config.toml
model = "multi-label image tagger"
dataset = "photos with spoken descriptions (Open Images, Localized Narratives)"
train_examples = 203450
image_size = 40
crop_scale_min = 0.5
horizontal_flip = true
rotation_deg = 5
arch = "vit"
norm = "layernorm"
norm_position = "pre"
activation = "silu"
mlp_ratio = 3
head_dim = 64
fused_qkv = false
bias = "none"
qk_norm = false
parallel_block = false
dropout = 0.1
inner_norm = false
moe = "top_k"
num_experts = 64
moe_every = 2
expert_mlp_ratio = 0.25
experts_per_token = 1
shared_expert = false
patch_size = [4, 4]
conv_stem = false
layers = 10
width = 320
positions = "learned"
pooling = "mean"
num_labels = 250
residual_init = "zero_last"
optimizer = "muon"
muon_scale = "spectral"
lr = 0.017
momentum = 0.9
nesterov = true
orthogonalizer = "newton_schulz_5"
adamw_lr_other_params = 0.0011
steps = 9800
batch_size = 64
epochs = 3.1
lr_schedule = "step"
warmup_steps = 190
weight_decay = 0.0
adamw_weight_decay_other_params = 0
Rows from expert 49 of block 7, named by matrix and row number. Rows with one number belong to one neuron. Each number is 500 + 50 x the weight over its row's rms, rounded and kept within 0 to 999. All counts start at 0. Numbers have three digits each.
# up: expert up (model.blocks.7.mlp.up, 64x80x320), inputs 214-319
# down: expert down (model.blocks.7.mlp.down, 64x320x80, transposed), outputs 214-319
up.1:503528530497455495526482529535453541425486564512508472539487552465470415448521586445599499490615508409556486453484515467419395483535521405557535598524588581510529532409595462511466564539482456500427452434482458600455490497501514531525460560518478494461573476471474557366512531454505506490512481487521468407557412527515
down.1:429491401449515425496469543502528457424482498444471471514489562416564483544441443564571540539498543491550445516547407494467521444481552493565438489459470441492548561495430476470478517511541472527440502445466525465419511414466532590490477529411583480474480514520596505455553491481529477514510494529559448504503520563607
up.2:475470521533549504496523543427417463507493432448494505539390541533464465415495524409526488478486359459495562523500481532499515546547532501456519526603578519518491536605568482503468534424384562524502428441476547483409425483478476435468527432488447461536495430484499418701532588476505518470577522523433414553498666507449
down.2:453440562478524455459509466511523539585472477472423425580457460577519435583589452511511532424479583466424519480533437546518470518463431500471551482449510456559459442559556433371494538550508480571503541534512546449509555462501532459547396385538491501520428493501539496499460500521478525537378441424454390475531510560465
up.3:545560421518586557523512521560505474533507508481528428570460551463594393449511494565489575406448470434486458543507471582440573407560516463418552538543454621470432382552512469523459459413489531449533535479481508520613406511505493467430516541535521469547503545467448395405407519518526546517454510515556528590547467593483
down.3:505488494416493558543539480475439562538462491464523445507516439510451540502437485520502536503537405473509518545449577542487462524499499464532500481474580467495535450453518566543469552537562542521518552487570549492490589476546518522497542375573477444542486483447469615489514458546531533453522592439452459570528504512512
up.4:457531503466390520514473531414454514477501529644474447473568620447487555517557477501394450496506428515525468554507463509462447559533521557573555506477579496408445467480336569563534478559459474528444498454487507592491541547529559473502374556465580497469470486406501516465483482484502380473552523455553572439437514558463
down.4:465466503487403508601502454501471451514537484492498516498469522405563503499506426464553603477546540530462544465533526514548479533545509481473520529538433494483486455510478525475443445522511501452618498531434389497355452533561495509456479467550521494523442413523603552641549515477525461504456496463488408517555567504448
up.5:504449493624525460602522435506607528411424533485465585539491447509534615386485526481460479487497547481475528397531485491499621557476564458509525461574551424483566474577470506524513516537416524470483448388486502540506499458439533446455465523447530606447593449535428414474544549583532558507571465455459511456481428487576
down.5:540455377454472506509385488507565457429491499564461474440434478516509521488453422515582485542485522570487514463469459407450480491507509534471430433577480381419486549539484459511559535481526543532476538462422519500479494554473523489447445512460490459547464520548505514480468609552411466560462500546525468466417570499594
up.6:529569476465462481419516555514468571343492510535529452468494500547446537580470491436508548464425481504549466438498454474500513503535476453483521506454491478457504552420508427462512572531500570548470564506523536444543445528479486445553432520396557487511447468522498569459467567445442563442476364459468550556525461452451
down.6:454487433446454483512558506540482528521513531471527485533494535412538568435557575446542416532579496505535569429443502559510479496424451534506505481532448468506601573498527519473476501541475554518516515511435437463484537559585548486486450501468433422529433468423483509474526589512518529489489537494468448509414584563516
up.7:502466463566547515482536456511485474488568618551523424457569490480483556526514491459476463489443500579406382440470486516505498583539558477462521521483519518555523473572515467578513423630464514495479509535601444396480558448504454539536463492527484458423539541533538465474452552419483486483531520548511462460601530504545
down.7:564570562509569448646557468488406514535368450449478496440493521583493561442547534431526591512493510451504498483467502578444537526510481501579496481495590482518573488537443590521440532462415482527539472458420563397501427664514549485503516535587464506464546485518503555583487466520568550560489515477500493453510526505530
up.8:564446535536540522495489475484492511582422570565579413412493476479448471537573513512445429566473475599488538526575437420513431493419533525563485511613442497412476464530432554513461481455501536518477491554495546494461507574454468487536493499533560465570437464485448457495517510441510511536519569492477414485520545383545
down.8:575504527530478510675575484508577503451497464462587499553417498487484389449447415504482429445553478411470547561505499477483507567504489544475462560545542467499464463454540446439532547560439465493530547504449458458503431460492455420489531446518496515493519490581538486490495541560480636589467475487385507500366558430508
up.9:491552515446459542527439485582487492495510614459500494600578550446518510497458496500469452496548535534480465471464485394491529419466425572454561489536503456518486493517495497441456404474497519491555539363449480521480502521507493513544441484540488446507454472532429585563437504506491485429465518541526509564557379500508
down.9:534557455584409511506539504479495469470498509480466514471469511441491474433431495476521527429532489455427480453524439532543505577452496439425524490528482633493567492482486498501471473558467452412578518479473522548424522524435504452491479517552612514520516566443499501504561352442443641526520597546567487459585511487490
up.10:613502467445555504505557547545444601461473531525476471434509598479462500581490526475465496487563490469430501453429422552488494520594443464532507467492522547462589455516548551416556472389514545525468498475525505491544483552527511442499528440470477477471501465448540545490523409563512504493564498483504662494526415505433
down.10:436379387493572498506573539558519547483514476517512577432602430477521391582481434483565481442407538532546520447507498531409488533534481413512594536497488545436504404495497525487508432475445498610420474549490464544543491548519472538528426572496408451508542394463575480520481409419494426463479540534481420481556627542445
up.11:363504505532470582462516396514425491582523528411452505504551419468523321559564459502480476541508545474488552435561489458524563475523467566492508532522468494552553505564468474414479503492443554624597532525470487514496521483542473484586494525478471473472491391465470486570480415579506533401480533472496502567472553517554
down.11:531450481492533441430577513463515533452399487504428552485457505581466421503499598489500443470477603546498510523437572542536510536464560540518473492442514457484480539523409487472527374541510524482404500492504490399616445459495495374596423511513574529437493465522642489483427507457541500565504465499481400516493513534528
up.12:593519399538488532428529452556446501514485529466446540584446508474411562513511479495511633482475568492431431444525545455494401514427608455555488543481535534512504491426437485532505498452483492549510533472533567580447484467449564432473534415452534521563499499445588510531468588531518522499555543468485494546568541419533
down.12:417515431358483594513507456408503508507556552481637415518489509477482442537445547535516518416518440661514474523493506594511482454540535415527535577524471505449509521428457517507476551470454457496538588522474548520494509448529520427435427476634474507507469504446556555449512562408428513432506458492500452605559445571477
up.13:480530511476440418471471517503503427446509519555508387464458446483562547459501534392461510561561563492512470462506476542489641476402471551507542586490507441511519530449556501510455477470476422465432499471562574565565564519536547504503501488461543583465513482421492594534584458509526536472592534460469510420445469467410
down.13:446510433483499557464479549556499544418488574427569449561507556489545422494483515465540601523500520606530536548503544562367527455507511434452503500422517457441479525480460444455429498450469611473549480424448453514506451489510509517480468586498499470495501458439516519538445434531478488493473472560559526509500462475526
up.14:529537474562542549573499518530537488529493468407534599537530474475452532486470432556507510581510363542384493483483498460539518547495525472482528473544367508527473477551462498508492448466481570545490471520499539507525510471589549448552433461450555424514496437456397452505406447520448550478585568547534564570500390538460
down.14:558559429448349399477535510547485479455536449485429498551534557530532393503468561476550473470501451460511485584492468538489435520445474587448528474447491551531426459462525441513444459519541448491518515468554508492507465507450531575439537423427537476544568486505497461466556454482514493409477491453511513471500504475403
up.15:479418478476601533501494502516552479635457525476567498475502541584470540536539554544636539434490513504477527530522552517479468513417579539498495521475552537634446452436453502485572468405500475585547504458487571533556507434471528566449569573511482527457477563494481491428463486510497424479482466449574523452603538528434
down.15:608466575508466530504487522542477489504475517492470536460508447558564529481515381567498513483509501540505483490494502469467547464507514548640494447430425513469509553478561456497503468451483569652449550389493552454447544449507613469544485410497469404556613435462484482639524522530522539477590510518545560522585499458500
up.16:579572520551582532519498559552455545400461416494498522541439521533516366520510509515452481534425437510445480540544431563448472440553588439462588561448613604532430440546509380457469536526484572484450528480507514531553453442487490519519419573521562417543473377515514491483484547513477451543636507480482393508513438529564
down.16:664426547471558435552587464454551433581446525471520437514597553436568472510517510424557420544485483510517493570525449535470483450451455562558555564494502468501432460459527484522444528535493469484422479496485410628510547372482482529519511495576454491596527402505472533524511537434494562569445409356499478501543507510530
up.17:469453481412432537533509498466498568489530461562434407385505524527477522601496468460563404501472524557413428582508496498419448542529553495541547526444588450446477456540429487516519600552483435499509515529546404503501496500472526478491409544474459503509525543392471534537467458456524412508529447556446445524554419445555
down.17:540395526559442474473432502438461482547553534510476485459478444588481545532536495500460475517514473488348495550419442412540503619538483519448452492451520497474464536547504526362495469459444557470513440511441531551430527514501538562523542499533520512491487505473549471578524491499455453414410495519464622489476533565496
up.18:471514506473541538595535537496493611448592529570454560453552535430495517545552535523465483468515596472540528394488516447486482552468527579559523543546506453450632493461497519544452468446562450441491551475423421519512504493499552557507492517513485512485508517467490478434496408467566491446604496489512520546573473575519
down.18:386561517514493414528432520502535452484428536508473509455534529507449499593457465535560491472494557600527501421500496515514448538579552531523566528581519509504492480481469378541501516464434482440571490474421505513494436511498448507509439496457555397480529506535503534590503513508616578479560528569510495524550429498400
up.19:548408421545491493537485531513413508580586486484508503480466520485473453552493490543510604478464447446518544541467501386547602471566471465493520483467511514429553409451510476554579503451499507519469581484505555523516481537547548511502543498462502494510537518459465492488474435442455540400526495450519543510601523559528
down.19:424587452442512528399522530545487499571521488412525514475497486490425495594402542463534409491480485468477535545527500588587477551512519520414537544576581599439502446443533538475418444503486529430652501576531468434524466461454605486502495478459521468457489515553483542475482499400514463445557476495513449602543472443578
up.20:400528522505452571580533540478422499431412488534487424479513516437521532598532446485478501549518534536491570586546553499429567484518407491535490515505511547518568548573441545476568504476534560497537454526461518434575536485506452459460580542501481530496482604532487524539516493535510441395425446508425462643500645444555
down.20:463496569409470523443457563528520515544593497465457461415475557561412553534589465493442496396507467473476510547524458439463458641534567483529481507540517505503533577491513493516441510554466496419520519513491528520489527510452575496438522578469524538546525558466562491452471473484434581433578485460460494411544565523510
up.21:556383530538467449578558420525503476526529555515446552470482462512391414537540536494490438451488543424440548478533507512539549499478550503476460484493422493475396534510525503491492430492496592540582548576493562460508479477497532519541472508493540524452445411486524419450545550592476526499531501519503554395437514550514
down.21:542370456583415526505516496444571570437473491485465545561537492510494443478482439539497479494564546594510526536528467484521473485529559475535423510491538450495452419504495580522561431475552537487399566412467545519625608464451558544440572469506470486490487560482516498443509491537429433513504505465530448479470580519521
up.22:554469495566544583556487494475587526498548520455458476466547431422443508555495500503424544537454502530447448503507504496499515396504451422448504456436422535474469551543600544449538568416521483477510538470513544508557522467570622407459590412543514433564453504492469576464458531427513507523499455617507553563584476543485
down.22:512493612476555543464398522647462485494551602498553566438582444548478496491427538528504551492482481497443454493571561510527501612370504571456523468545433527469491415550577507496461438565503517497533517515505368527408601481426486531438473499492555499523552482496488487423541526467552516348434546473503571509560496531541
up.23:462499457541506555486443527420494495491522510444603487604584409514460578546453491499439457537485559567523493550536509403460459470475458459454441474474408423518506477567496492355478479478457489508478512520554531423512475521458496560466488466511554474545498476509503522540560529491519590473491527473523526434357477467521
down.23:494497616538506500551524475434508468498433548613564495510535515509449458461462474505543530465426541542540542500513508450457497484412497535503507465515542518544448457460509522463468460500488519417530505447448467472410566542545481463543445428528418514472488541452371546417593511451525510591438470477499466472454584475532
up.24:496483569604443488546459479465545432509457472486563528414527396582553525488477538509508481501462459480472523398483475477636487481478393519483549548522593473565445632454472553490532556494533484494570509483474478522495508443545400549534485500422415581490459594566510418498501512529523577552458513440521419432487576464526
down.24:518511521563593464550489458477600540455492587534476563506450471512555396358489523512435422541401588469473445495411504452494489428515445605497413544546523467524469522482468428394529524449553598559451514571475462507608525524416582501412483451532472505420467511531432460431454590571560425519568423506464525487510489463554
up.25:429558485411567589517466522474464613444490488522480498406463392461474417573463452499592552519499563525437502552426476469560490439554448441502541499504485563448574573499488484507482497512488548511564552576585529393602480387469503479457499510447539479403509471527503522452498495484502523480426507500507614627522449559505
down.25:472470493503520431411516462553512536535517557514499430463527544534595418519522553492474540468471574522490519458544512451517460531533536403467503444586486487449416532491430499470513543501454430584408496470469584487500560475506508446527517562506491420441452558491539495620517612528494562516598452506431471447421457498519
up.26:516467565408531512557549466427522494468506526573557581492419455572540449425665412445491474526486520569518481523561599449552408476541518542490449542428545505441540537528470508497475528485499465507475433493589477525443463474453528500563409514577413515472466424487556388496501568526521454578496533549498450482505523519539
down.26:516489552515416421491488519525521500502458527496600578562486503459494488601658477509451496479481470450478512488523489531606502480474495458554467584588518440551488452471549489461511551461528454461421500543477554470491432492519556489524490507510572531533482494534538561508491463602445512493462446399469588452397452494520
up.27:453437483521470455455463523420537504551530449457577540538415489564503546447561453497461437468481555507522531432520459413420522451515526558461540456565473553476480474488441508514586453419433509434577523563470455498425509569496539428517526431409573448522540481428472489590580497581440481465499430590523514472405581514452
down.27:476447533459484524463550399491523559530495503580580445511487486567524518458521472478405514447482412458519468417402454533501553483511460555407483525512459519458524479486570420517448490568554470407530427495418434513492477483606569439407556410466511528524439514511528525548432523549436528523576416421449446443527582408481
up.28:485544388494481467511455481528479519551496577536474526327518489534485464469533545478526472482498470457499488399583506425476383489429470547552537523528493545472536612484524549607537602454441462520534554501535536422490461550523507439514462483423491544591478558422496581552551451500544486514476457443512533383490523499480
down.28:391556586429485475455534536576528450423486522490449491442484465473543636555422460584471546466495462539543517528603486402555511574484455503478427441497404504450524485532410435475451537525417469474501495384408605518498564478445470522551418509488642447602558407486447504496467473520465504495502505548478538461528507540390
up.29:455427535382443456509573419503462472556548504509437527600498541503526539463485521516528520544539486407478462484459478464466541507610534431475598444449528423446430432551563474466461516585492420470512502589533543513477491508548532520515434429478493472514516494496465460459529581447488413533565465411524503657499474616473
down.29:575545381521391487577493539508531461546506536498425424469486550535436566464583544447569556469499439546393513483544465572531448559488539469547498507483529453532410500481528448552462479458455487543522500489492523487483435505463506426520542467470401464513436502468441575497446525502471545475485516537457461465464561426516
up.30:482492457486541493432536402433504459489503446576548560548512534528504517558527556452484522477540563441581445563608499466586534496445604582525450487496488412507477500429441497584487407447485457553511502544498459482475422443518540456488545516501546513513530560495467400504564515564547543538576476462507528549550442410462
down.30:537480529456562607389466460491506438515473498480552420548514611567467554443558519592582422511517598600468466466433614576563452467494520476505555509534471430546491482541583448491498489510446397501487506539404474507451510461467556447443503439559537502482530540461524566479546519429548462459513542540499527507464549574446
up.31:499489477498575547518442590473529581517479455505574514449448549509540470554462518477477494439483492541570515476604490520508453450542465445564412558506479549496388434491474528493497493514516557409512442597422518477521426541473621459459525494497556483517468513455523544485639553484539473377509525543487467465591458451484
down.31:450558507479533568549551605509565458537416568379519510519476543441536516407508472581472502417564455497453557519472532517491592570480422600512567488525487462425414419566531451544472515493512562458495417489493419516477553447511452544570460507602474537466529495410448450511498501524514484525420454532594483484533535518500
up.32:484489570476560513508507538426474537576478546507468582490469562518564491390503471588471511470453514568493547514504466466515501518536546510527375467633580437596510540422367429567531487510458499513431499575473560508499527566507468428522417488583468401432514502393481461608571490522513508449516519617467498456435572485515
down.32:512392422508447539460530400495469483552518513532507469577491527472507536563444361600480475427452443409544531541504425536496486484545583561528514526529488380536517460514507543566431443496492545529522512516497498538433491492468517463546416534483482563484463472600570481462452505494423444544446473426490476537472646492553
up.33:604558395495543488496541538469473624465563473410483523513528514475385502449440579508505448464535458519488508528500544503568537521477467491466451544452535531591523465499525467508505440452482528488486466471441536359509530581516506499530555496477455415560544480508462496533420412405469497448538524553598499497471518448515
down.33:384429533484492547474514515467442493494535476499445527436469514486538549567501494566560595496521404540434559479499569517535508444549546382461601482471609526387559572496434512557610569553530475445469593453430415591427553563516514495464538451500559478494456446485468567496547487570570385567417477467448477560472610505490
up.34:477571475428550428502521503431516613505519457432500541463517515468459348508546520552598572466530546465470482556529443577564587577557522486493500484468498493510457527516384440547514479491474471491480539528520472494476502439502562482552436550592548490510501490504523495451428482488491544546565462488512509528527503517481
down.34:552548495475487505519508380501520519530423483536438454451521498505379609570526470590576444477565463490451445514492553556532475415540473466530535493450453482442483465566452497468468534377497520504507435511582502468416563478503519489461439485594513515507533573514490467478459507558475441410470423454440541485461598436540
up.35:454487549424580514477460557392469452544455486522549491489486429525514555450399497519485523367461517542576516479424618581440504387391553467533558478457418553485573534506519473526353454506526502498499515502494529567524479525497530514525541520551555571497522529493465486536540471383495632503549449570489543510504426582489
down.35:507499517579454465554470525520404476475494482613452465498485486451556520500464527522466597452475547487501431411516546541456499417490476424539515474442508513523490525455478584403477442458480446479543445616502446535474389533515537519568537429480516581513465467490525504534481484466461423461451506533551602467508462443407
up.36:447493584522595513506528549499530497508468509458555473505441427466489517527508537478486397526523488511558505484514433510504543541512465502490430512568473536483613477533365470512406468498459411530553571531463517479475536487533444536573546397483531472613522473436441592501526530529571528524473508486517478444521508425464
down.36:586411414497505470478484555479495428508560490458525407539538532493434545485483447478480480479549478502574498444588593513521377437467521472613474562410472519489545633415577480567506462447523606381503475525468510475563499410535583513490514503466500505539459550536497498490510506498450703581440470429446487507552473446440
up.37:506472490401521517473533579548489466472460483555403472533481489521537538413572532456550484515549454619535475440476487538536517545435458542496457459470587413499595504492491533451523528525466541563552435497491519563528538524501431508423370562412456471448600545509554525545567509492490520520493511513426550453520548462514
down.37:546434546499493551458465432470476541513538612418527522498457544442456543505511490496487496509606519546530502469515407626367564525504448415563439462459497516417454512471461443498472564472463487462527396486433418547463468518500476545488489461496430578506536508508564552623387469530476416465457533465584494478536544486474
up.38:455545513439526494407591548525533552492556580531481488454547487516508503505471523493429499473560522518459538521499490427543559449507464564472443491365444452503422528464459430396436476531495474479516541451472569484518524410493435510549542523489457492546463527571472415600497524545479486441394452445521534563503498491544
down.38:476575401375528581458485556437530582421524493493440438458461480525549470493537555463462497524478590465523485554493601457530483528484513561504494567492444477550438459494523432453565411414528522446595569572515549463442528504516531395482540479541531488460582545448537482462457561509456436561604543473417428446480453530544
up.39:489496541588586502568579564540519488461470541589450538510532487426422413525468505527454553477516501561507471521417525505504554552510501558520489455432457530528468579530438455474556510461476495438505460545483513605499456401521560497504471541478525521526551530504406460454556516552423554486512521495504599544523551477522
down.39:478533478480524476589541564532492470492535458616488568510537492486508424519425494525448567528499597508446500482522454489485518592546525398469439471529486458416507548510445489413508401490511488449435578571491505495474468439481441509422475399516577501463474477462512471348450524486514530516596492453521564526511517471529
up.40:371515518365527545608520502483478556480536549510530409452560449509440458527523459531457498488542490493455554456458487529488482561472540526493501454591497560494493555520543446476443510511472414528513486462479559468487466617474486495478614538518507519501522540550557436518497472440560480559578574476481571555500513498482
down.40:488465477451412507446648536552486508465532520561422546448456611468420538479460487536484466498420424506565521459486541554440474507478458476508493492546554541454526533535477610490593499421453494490526472465512546435434434595468572409442479561450501512508445476483452557527591459445420468581541416533579587337611472510446
up.41:508547407484540526461491509439504469509510483550549466485477496479479519400453494561480477538507637379547521567548446483441533428512500460475403543515516426485569497482538557527632432397511533505486614424420528510530600535513494420479610446505535528549497423530545537477605491596500534524517443479471422566468596451517
down.41:486572508495514454538445405523564525460528594570503555461550417532519617496439474503511511477608512531489468456457586554606438440451500439491510496482459476535420481507462491533479488537478407496489605508451392570466444440473507511481636537465508544584493488497578456474478495547530512507482506494411505403534523472577
up.42:599454528487504451537551484557500535557425497578453471537504484569600498548506566426438525502446575480403538520515488441554541513408575445501497521555523489455430395561468455452534533489514528455503543515466527501538477539532492431458385554525536495465525507603509472429544534530503532441506424537486571436464492533497
down.42:500544393575418494598493525536461439461468521563529531434494512502461573524481486496520466505483549577533511529510485434459546502528484455462556522520448416565568407562478424513479557507478458515571514517500500504516592507498494461472457564461492542487462518551470505556385529556530553564483475522531517478502493461567
up.43:551438548596443424473515527518572508616595502553465532536488546542473514381523548456508523534511499366505546542486454464477488493438437454412466473542596525586507489424490481462591524514598442528479521538394465458458468494457478532546468489494467569404443457496457435530540512504541459591548475436450488515474525442436
down.43:559458456430477539503501526542572419477501521493484479432456576522475514554497441465525609452557502556484593467516483551539548473595520400513548508436453442414465526459494543508432503473438509514410442588435553517488489468516530471437539499477541518523488542547536481514511483538544463485529490449438443497532545521464
up.44:531481525442518451582492441435549399475547523520528520487516403500421481479392569499505565517492521447484456470482552498480587510562430489562476591568439441516499515436492451491500529440441470435453494484471555508528484493457581428506441451449564530636522472472421498456570517507553659520574504469487603547512444517542
down.44:487518553504469502577466502559580459417452545619526457451480433547485512478466443434470554550545489544440489556457544462491505505539537540462512420516457449487450590505462495453510542470495473531485543481510369404511538565537470507362559484473439501479561609479513576488498488501580542563662531495449537516478448505487
up.45:587424590509511547508464440452509446590516474495522486522479551465493495502424574481515495548552527551485520505527476554507502546513505463559536476562456472480352424483506494490596532463475506547514457536483474420471571505461337561424601442503469514487502524560439494587529521490476423396448547447531507452486407489515
down.45:471524477461493452530501418561514585540557531480482493470493463478565424530513497520523420524487558429498467624457443420502416456480442524391499562461488549520507538548579483555527448631509487411486594517500537603527426476573519456571451539483614517573534569461548417439435456475496574553657556579599504432406513496482
up.46:542501490495478522604502409523484482460469502496442508603515455587538387514560541561490409522524454520483490503571527446494581462531462471487509535640486452514489513519545501529454473462508530511579604546591522596444426454474419508568395508548488410534442527427514418558489505545533479531504441504484507511484478544492
down.46:583508550397540492534532471523513539481529542561557451505460420475424513447569437508496460516510454558448535555414491557505538522513483475484430460519567565561472532499510423511418545565510488538559487428509471630487517440499450533439629453505564548497531492578507486427526482502474534598511474476523439427581495481494
up.47:437473566527485465533505453548440507412558419517511513482559517447531482496350527528559533498534507414557412536522408539461425519588465446485535541437450475500522561578577478526482490540547488470486417434463578435502516551448527527492519452390495463488515559532482463524600525481486500469504538482451451394601501536572
down.47:403456454469561585465559566558610585606508420421474499482471399468472528473573485546502502459416520510374461526436565650546445457500454477413562506467508543490588473476442508528427520483542516479489512484480460517484400531546565455571585483467462444488467498465453575532550459550521459420494499562629413522538491484537
up.48:478463509371462484494609510506513535463521520602447500401606468527547563549502560412581559468475540566486518505546497489539466551590401411535478538546578559485451514442518525481519482499531452450526456573524514512438403384533481418538496506488445528512422506561528493407483576478611565450471431481399463524560581465528
down.48:452562595499555540536447463588513517536453479509491497546435558509471440436566466425512483583519486521420514478522492562467468497456563587511518502571553519445527582515488528442438519457453517444491518605483634435540538505468540451507520530524480497469530558425565523557465473493500509370518488435449496541475577550583
up.49:449516528431480500395444522522512575592512517611522430492454570508499457544579515422477485527505443545551519536486464471481506521508542552398497530448441495531511503474574447544537577481475488531599504597467533482528463547540464567440467577562472530454500419489446524523502498486492521461588512454443431516512498506457
down.49:530503499444549476536501569466584466508453467444500456471518523509547541496536472525518637528489509511561513460499499602486445433583447493578494523510462481463536437480455496506426492478438506529431455530512481442480417435507567519532554446457445498492424527519497552621458519497463530617473465492493524476516496472451
up.50:509591459556441491489535567540444497493511509603412513570470514467492498512454549486479469495588475480424445457500495484403487484452479493475561508460557499509490471485461438527543560494473462455486495454525507600519465492523577464549430564582481486539485499504481474430515505510498488502463518511579665532598402483536
down.50:442592565560469541520497460515569474578519498442532493590526574506539476530532474553503567505565469489501544496461472538502515466463418502506614556473362521496464466405456553589440453507501513474486527507502448393506480485477507397523591362473560485581488510482534437503416493519469482518612463480518496414513419495419
up.51:478494527545445456526492456540453507536542484466522518541552523443508411491473496530566525467476382446501487485497485468447516523471492461421525467475477416505467527490500510519521532501488518522554532540561520549528351479531380520464545538474502621444462449543521436485559466499405505456485568543421462442569563512523
down.51:548467492525584489502478485431409579567500492444510539463476535471577538520569499522533526476492503465437465525484463551462490528526510487514449523466521448451409446408437579542537554540575555514515493551528519516604503499512485519481464519533474446444471496604512356573390491452523423459455497509541498528516520527567
up.52:485486498415503531464513502411418446574475532518505559417426466494447532577476415444528506481468509478463528511440526643557506458513492395560501532424556519547370553486444522496480451454486438440520495471590491513568570492483536482485565504624486500472437526521543579521499484528408509470535507499527569556456437562477
down.52:425552511561560322543519547458453463544433509414470479531479567439502480534438513558539516570539509490490379538493488536508445386492494473517513504455447473477529557368464519475460507588486465399434528547467554478580554499565446441464518494570592492516492533480576487579436492573441515525508465560504567496523460511460
up.53:486528519516518434462555438465536515524528482455549466478464443466445512473555372509487489592515428553481545516527445540448520508569448564368422435388491522471552514455434479517481497466523554594453482535480480401515463589570513517388456542502494498568486434478440460506500446467474493475564435563394558457460469576543
down.53:456390523436510482530527539480520556510422571474483534453530484493427457583472469456452539410550483478505560518473459546482470506447515502484485476553484525460503478541501437505504475576570454540561467528531393568534462456486514561513522549414518526441473414478544452535409506433516474555446561514456503447477544421461
up.54:470509532507573471444526469504580437462572540429424505519499564498481449396469484404475429497544388462504463516511569553606480563494524514512514564502477531581510538514483556488592450481515400493425585519521539384435440522657483461559577563597488561502441510530562499499425460479520534540467476524554578511546476490494
down.54:515433501434557522391598438517451528555601519535514474380504411492527487507514522499524575475548504488390483460495494489499440495535441571483495500486429541525482513499534487515466428521527507525514494551577528467469550468499495418510512494496523429444517476483496466488592477427575442535477500551519508473496571474489
up.55:519478466425485543470455498531429584543543564544548508351525627475435421503498473571501509523492524482491515431477535465466493573563406437527516541500409550473543521538553509482517467529482535533477482438515430461546420485457476495509496501468453482405563541508515579467548507503533558449573396510497612578526292487489
down.55:537493429406567483525569549522549474434559428541522454451464508517551433476455503572547484469383518520508527471546562550446484507507442555515519444586437463473512425521474552445514479453534410532437475461459490421457571553475499527516471472438552487414543490504470455572571532462521575567570506425399484510430559498490
up.56:409514550383461452557527495556520533478582565500481480474582451514467480474456479493574537507616531463457500552487581546504448541600559476545539580451537472443471509473478478589616481524565486432471561504583452435497395487554510502473484562518454495481509532511499538527399521480523464406583511560504522519465434535419
down.56:475510519517488590481497520527507506491449508567440543429511470438522547572554528519485457550514450546440609556436467503483539476495541532492517393479562433519424534522543570523399452460467521573443537604471507491481491480435449467523519422471416353451494475600545547548429548543520438493480495609550490421552543497521
up.57:437500581597412498455462427480479441464467494527443429485531453505571431340481405498518515530530556441423508561519470506555511573521514450444484551502497505465465613402483470458543599407424416470501517536495530540547465473461490469518344585527547429480441475502496483470488526495512481406523572441445500540550577543569
down.57:528582529477484567505547548538542437439508505522488544594480481522440608477475528502440491514507543489485506515516562586558418466479536446458471532355505500445457573539550401376471553562454586377479565535597492473508510414473451512466489512444480535520445384557520472349420554554427543434451481448504423408531475527501
up.58:471485523393479514500538530589495560571515555479447545532386414496596469487470462527431503472534467540441464514563411461449432521525490437489494445400493463491404504503569534519603456458519514410594468498515495451516456509444517477498405409578476490411550558493458559491551471442560454508437569449464587494466560568516
down.58:447510419580474505522590419470506407544475480380524566507580545544456506545442531517461472437416430513530518502564458525576499546453516556570477435422571499573397449459501461536435538440446567497471490562603510570606502452496475434451437465505452475483475489504381400567463506511511533516458499509565376550504496453464
up.59:380524389531476584489540502503456555533452437424489541494564494464482480470524454404533460447496459494482502473466536458419515623421503516547568542436430554584560549460506569604573577548386538535485493399432431493482546586442433541501534562487504513523499480463465414626451464448539504543473518468462531488424586446363
down.59:428481589476566493497513548504508402441637447479523421441449515417508467559513472580479526444478480495477505535492442490437464560487490449495474436527380606493417435476447469570481486483501503605531532594551523526449458479613538548488545427557495492509559489549538502520521487562468487581474506514434353517587563436464
up.60:419510499493504556503511570476618480528567477483497475485522554413473523525554504468546518590548434446494534446513516522525479339429430482531608526439505555443541442493414511483401504467529442464529530510436404510529601508495483480561461501541409482557493501457523500453484513505508452471524551428557504485499524528558
down.60:536479561518475466535518501491471459520412513503470574490502591481513541521478525582541574475492462417516435450523541558433527625449476457532511509488464520448491449486489511504491544545558399518534480518594572438443532536471503461528552459516582534479501521611567597459477518464481549467535474496418484568556512546369
up.61:460409487440450489530508507480581554437521452418491483492518447475484555537587425471439467486536468493556538407446471500401475519460501565441531521476541428468449476582516501419538475541540529503467479517450496552489530482458553471492507526417516449489435438504453413564568499492455553540482502452435454518497475469616
down.61:617541534519488577502536545500464559484575533603456524519494481470460492510517495471492522443532519516506468532582447482636475439429513491497443388561531533359538406528585488575570480523537569434581517449467459422468478399423480553400517454362483465459471417526502495396469459495475466511443422514483478446597537513543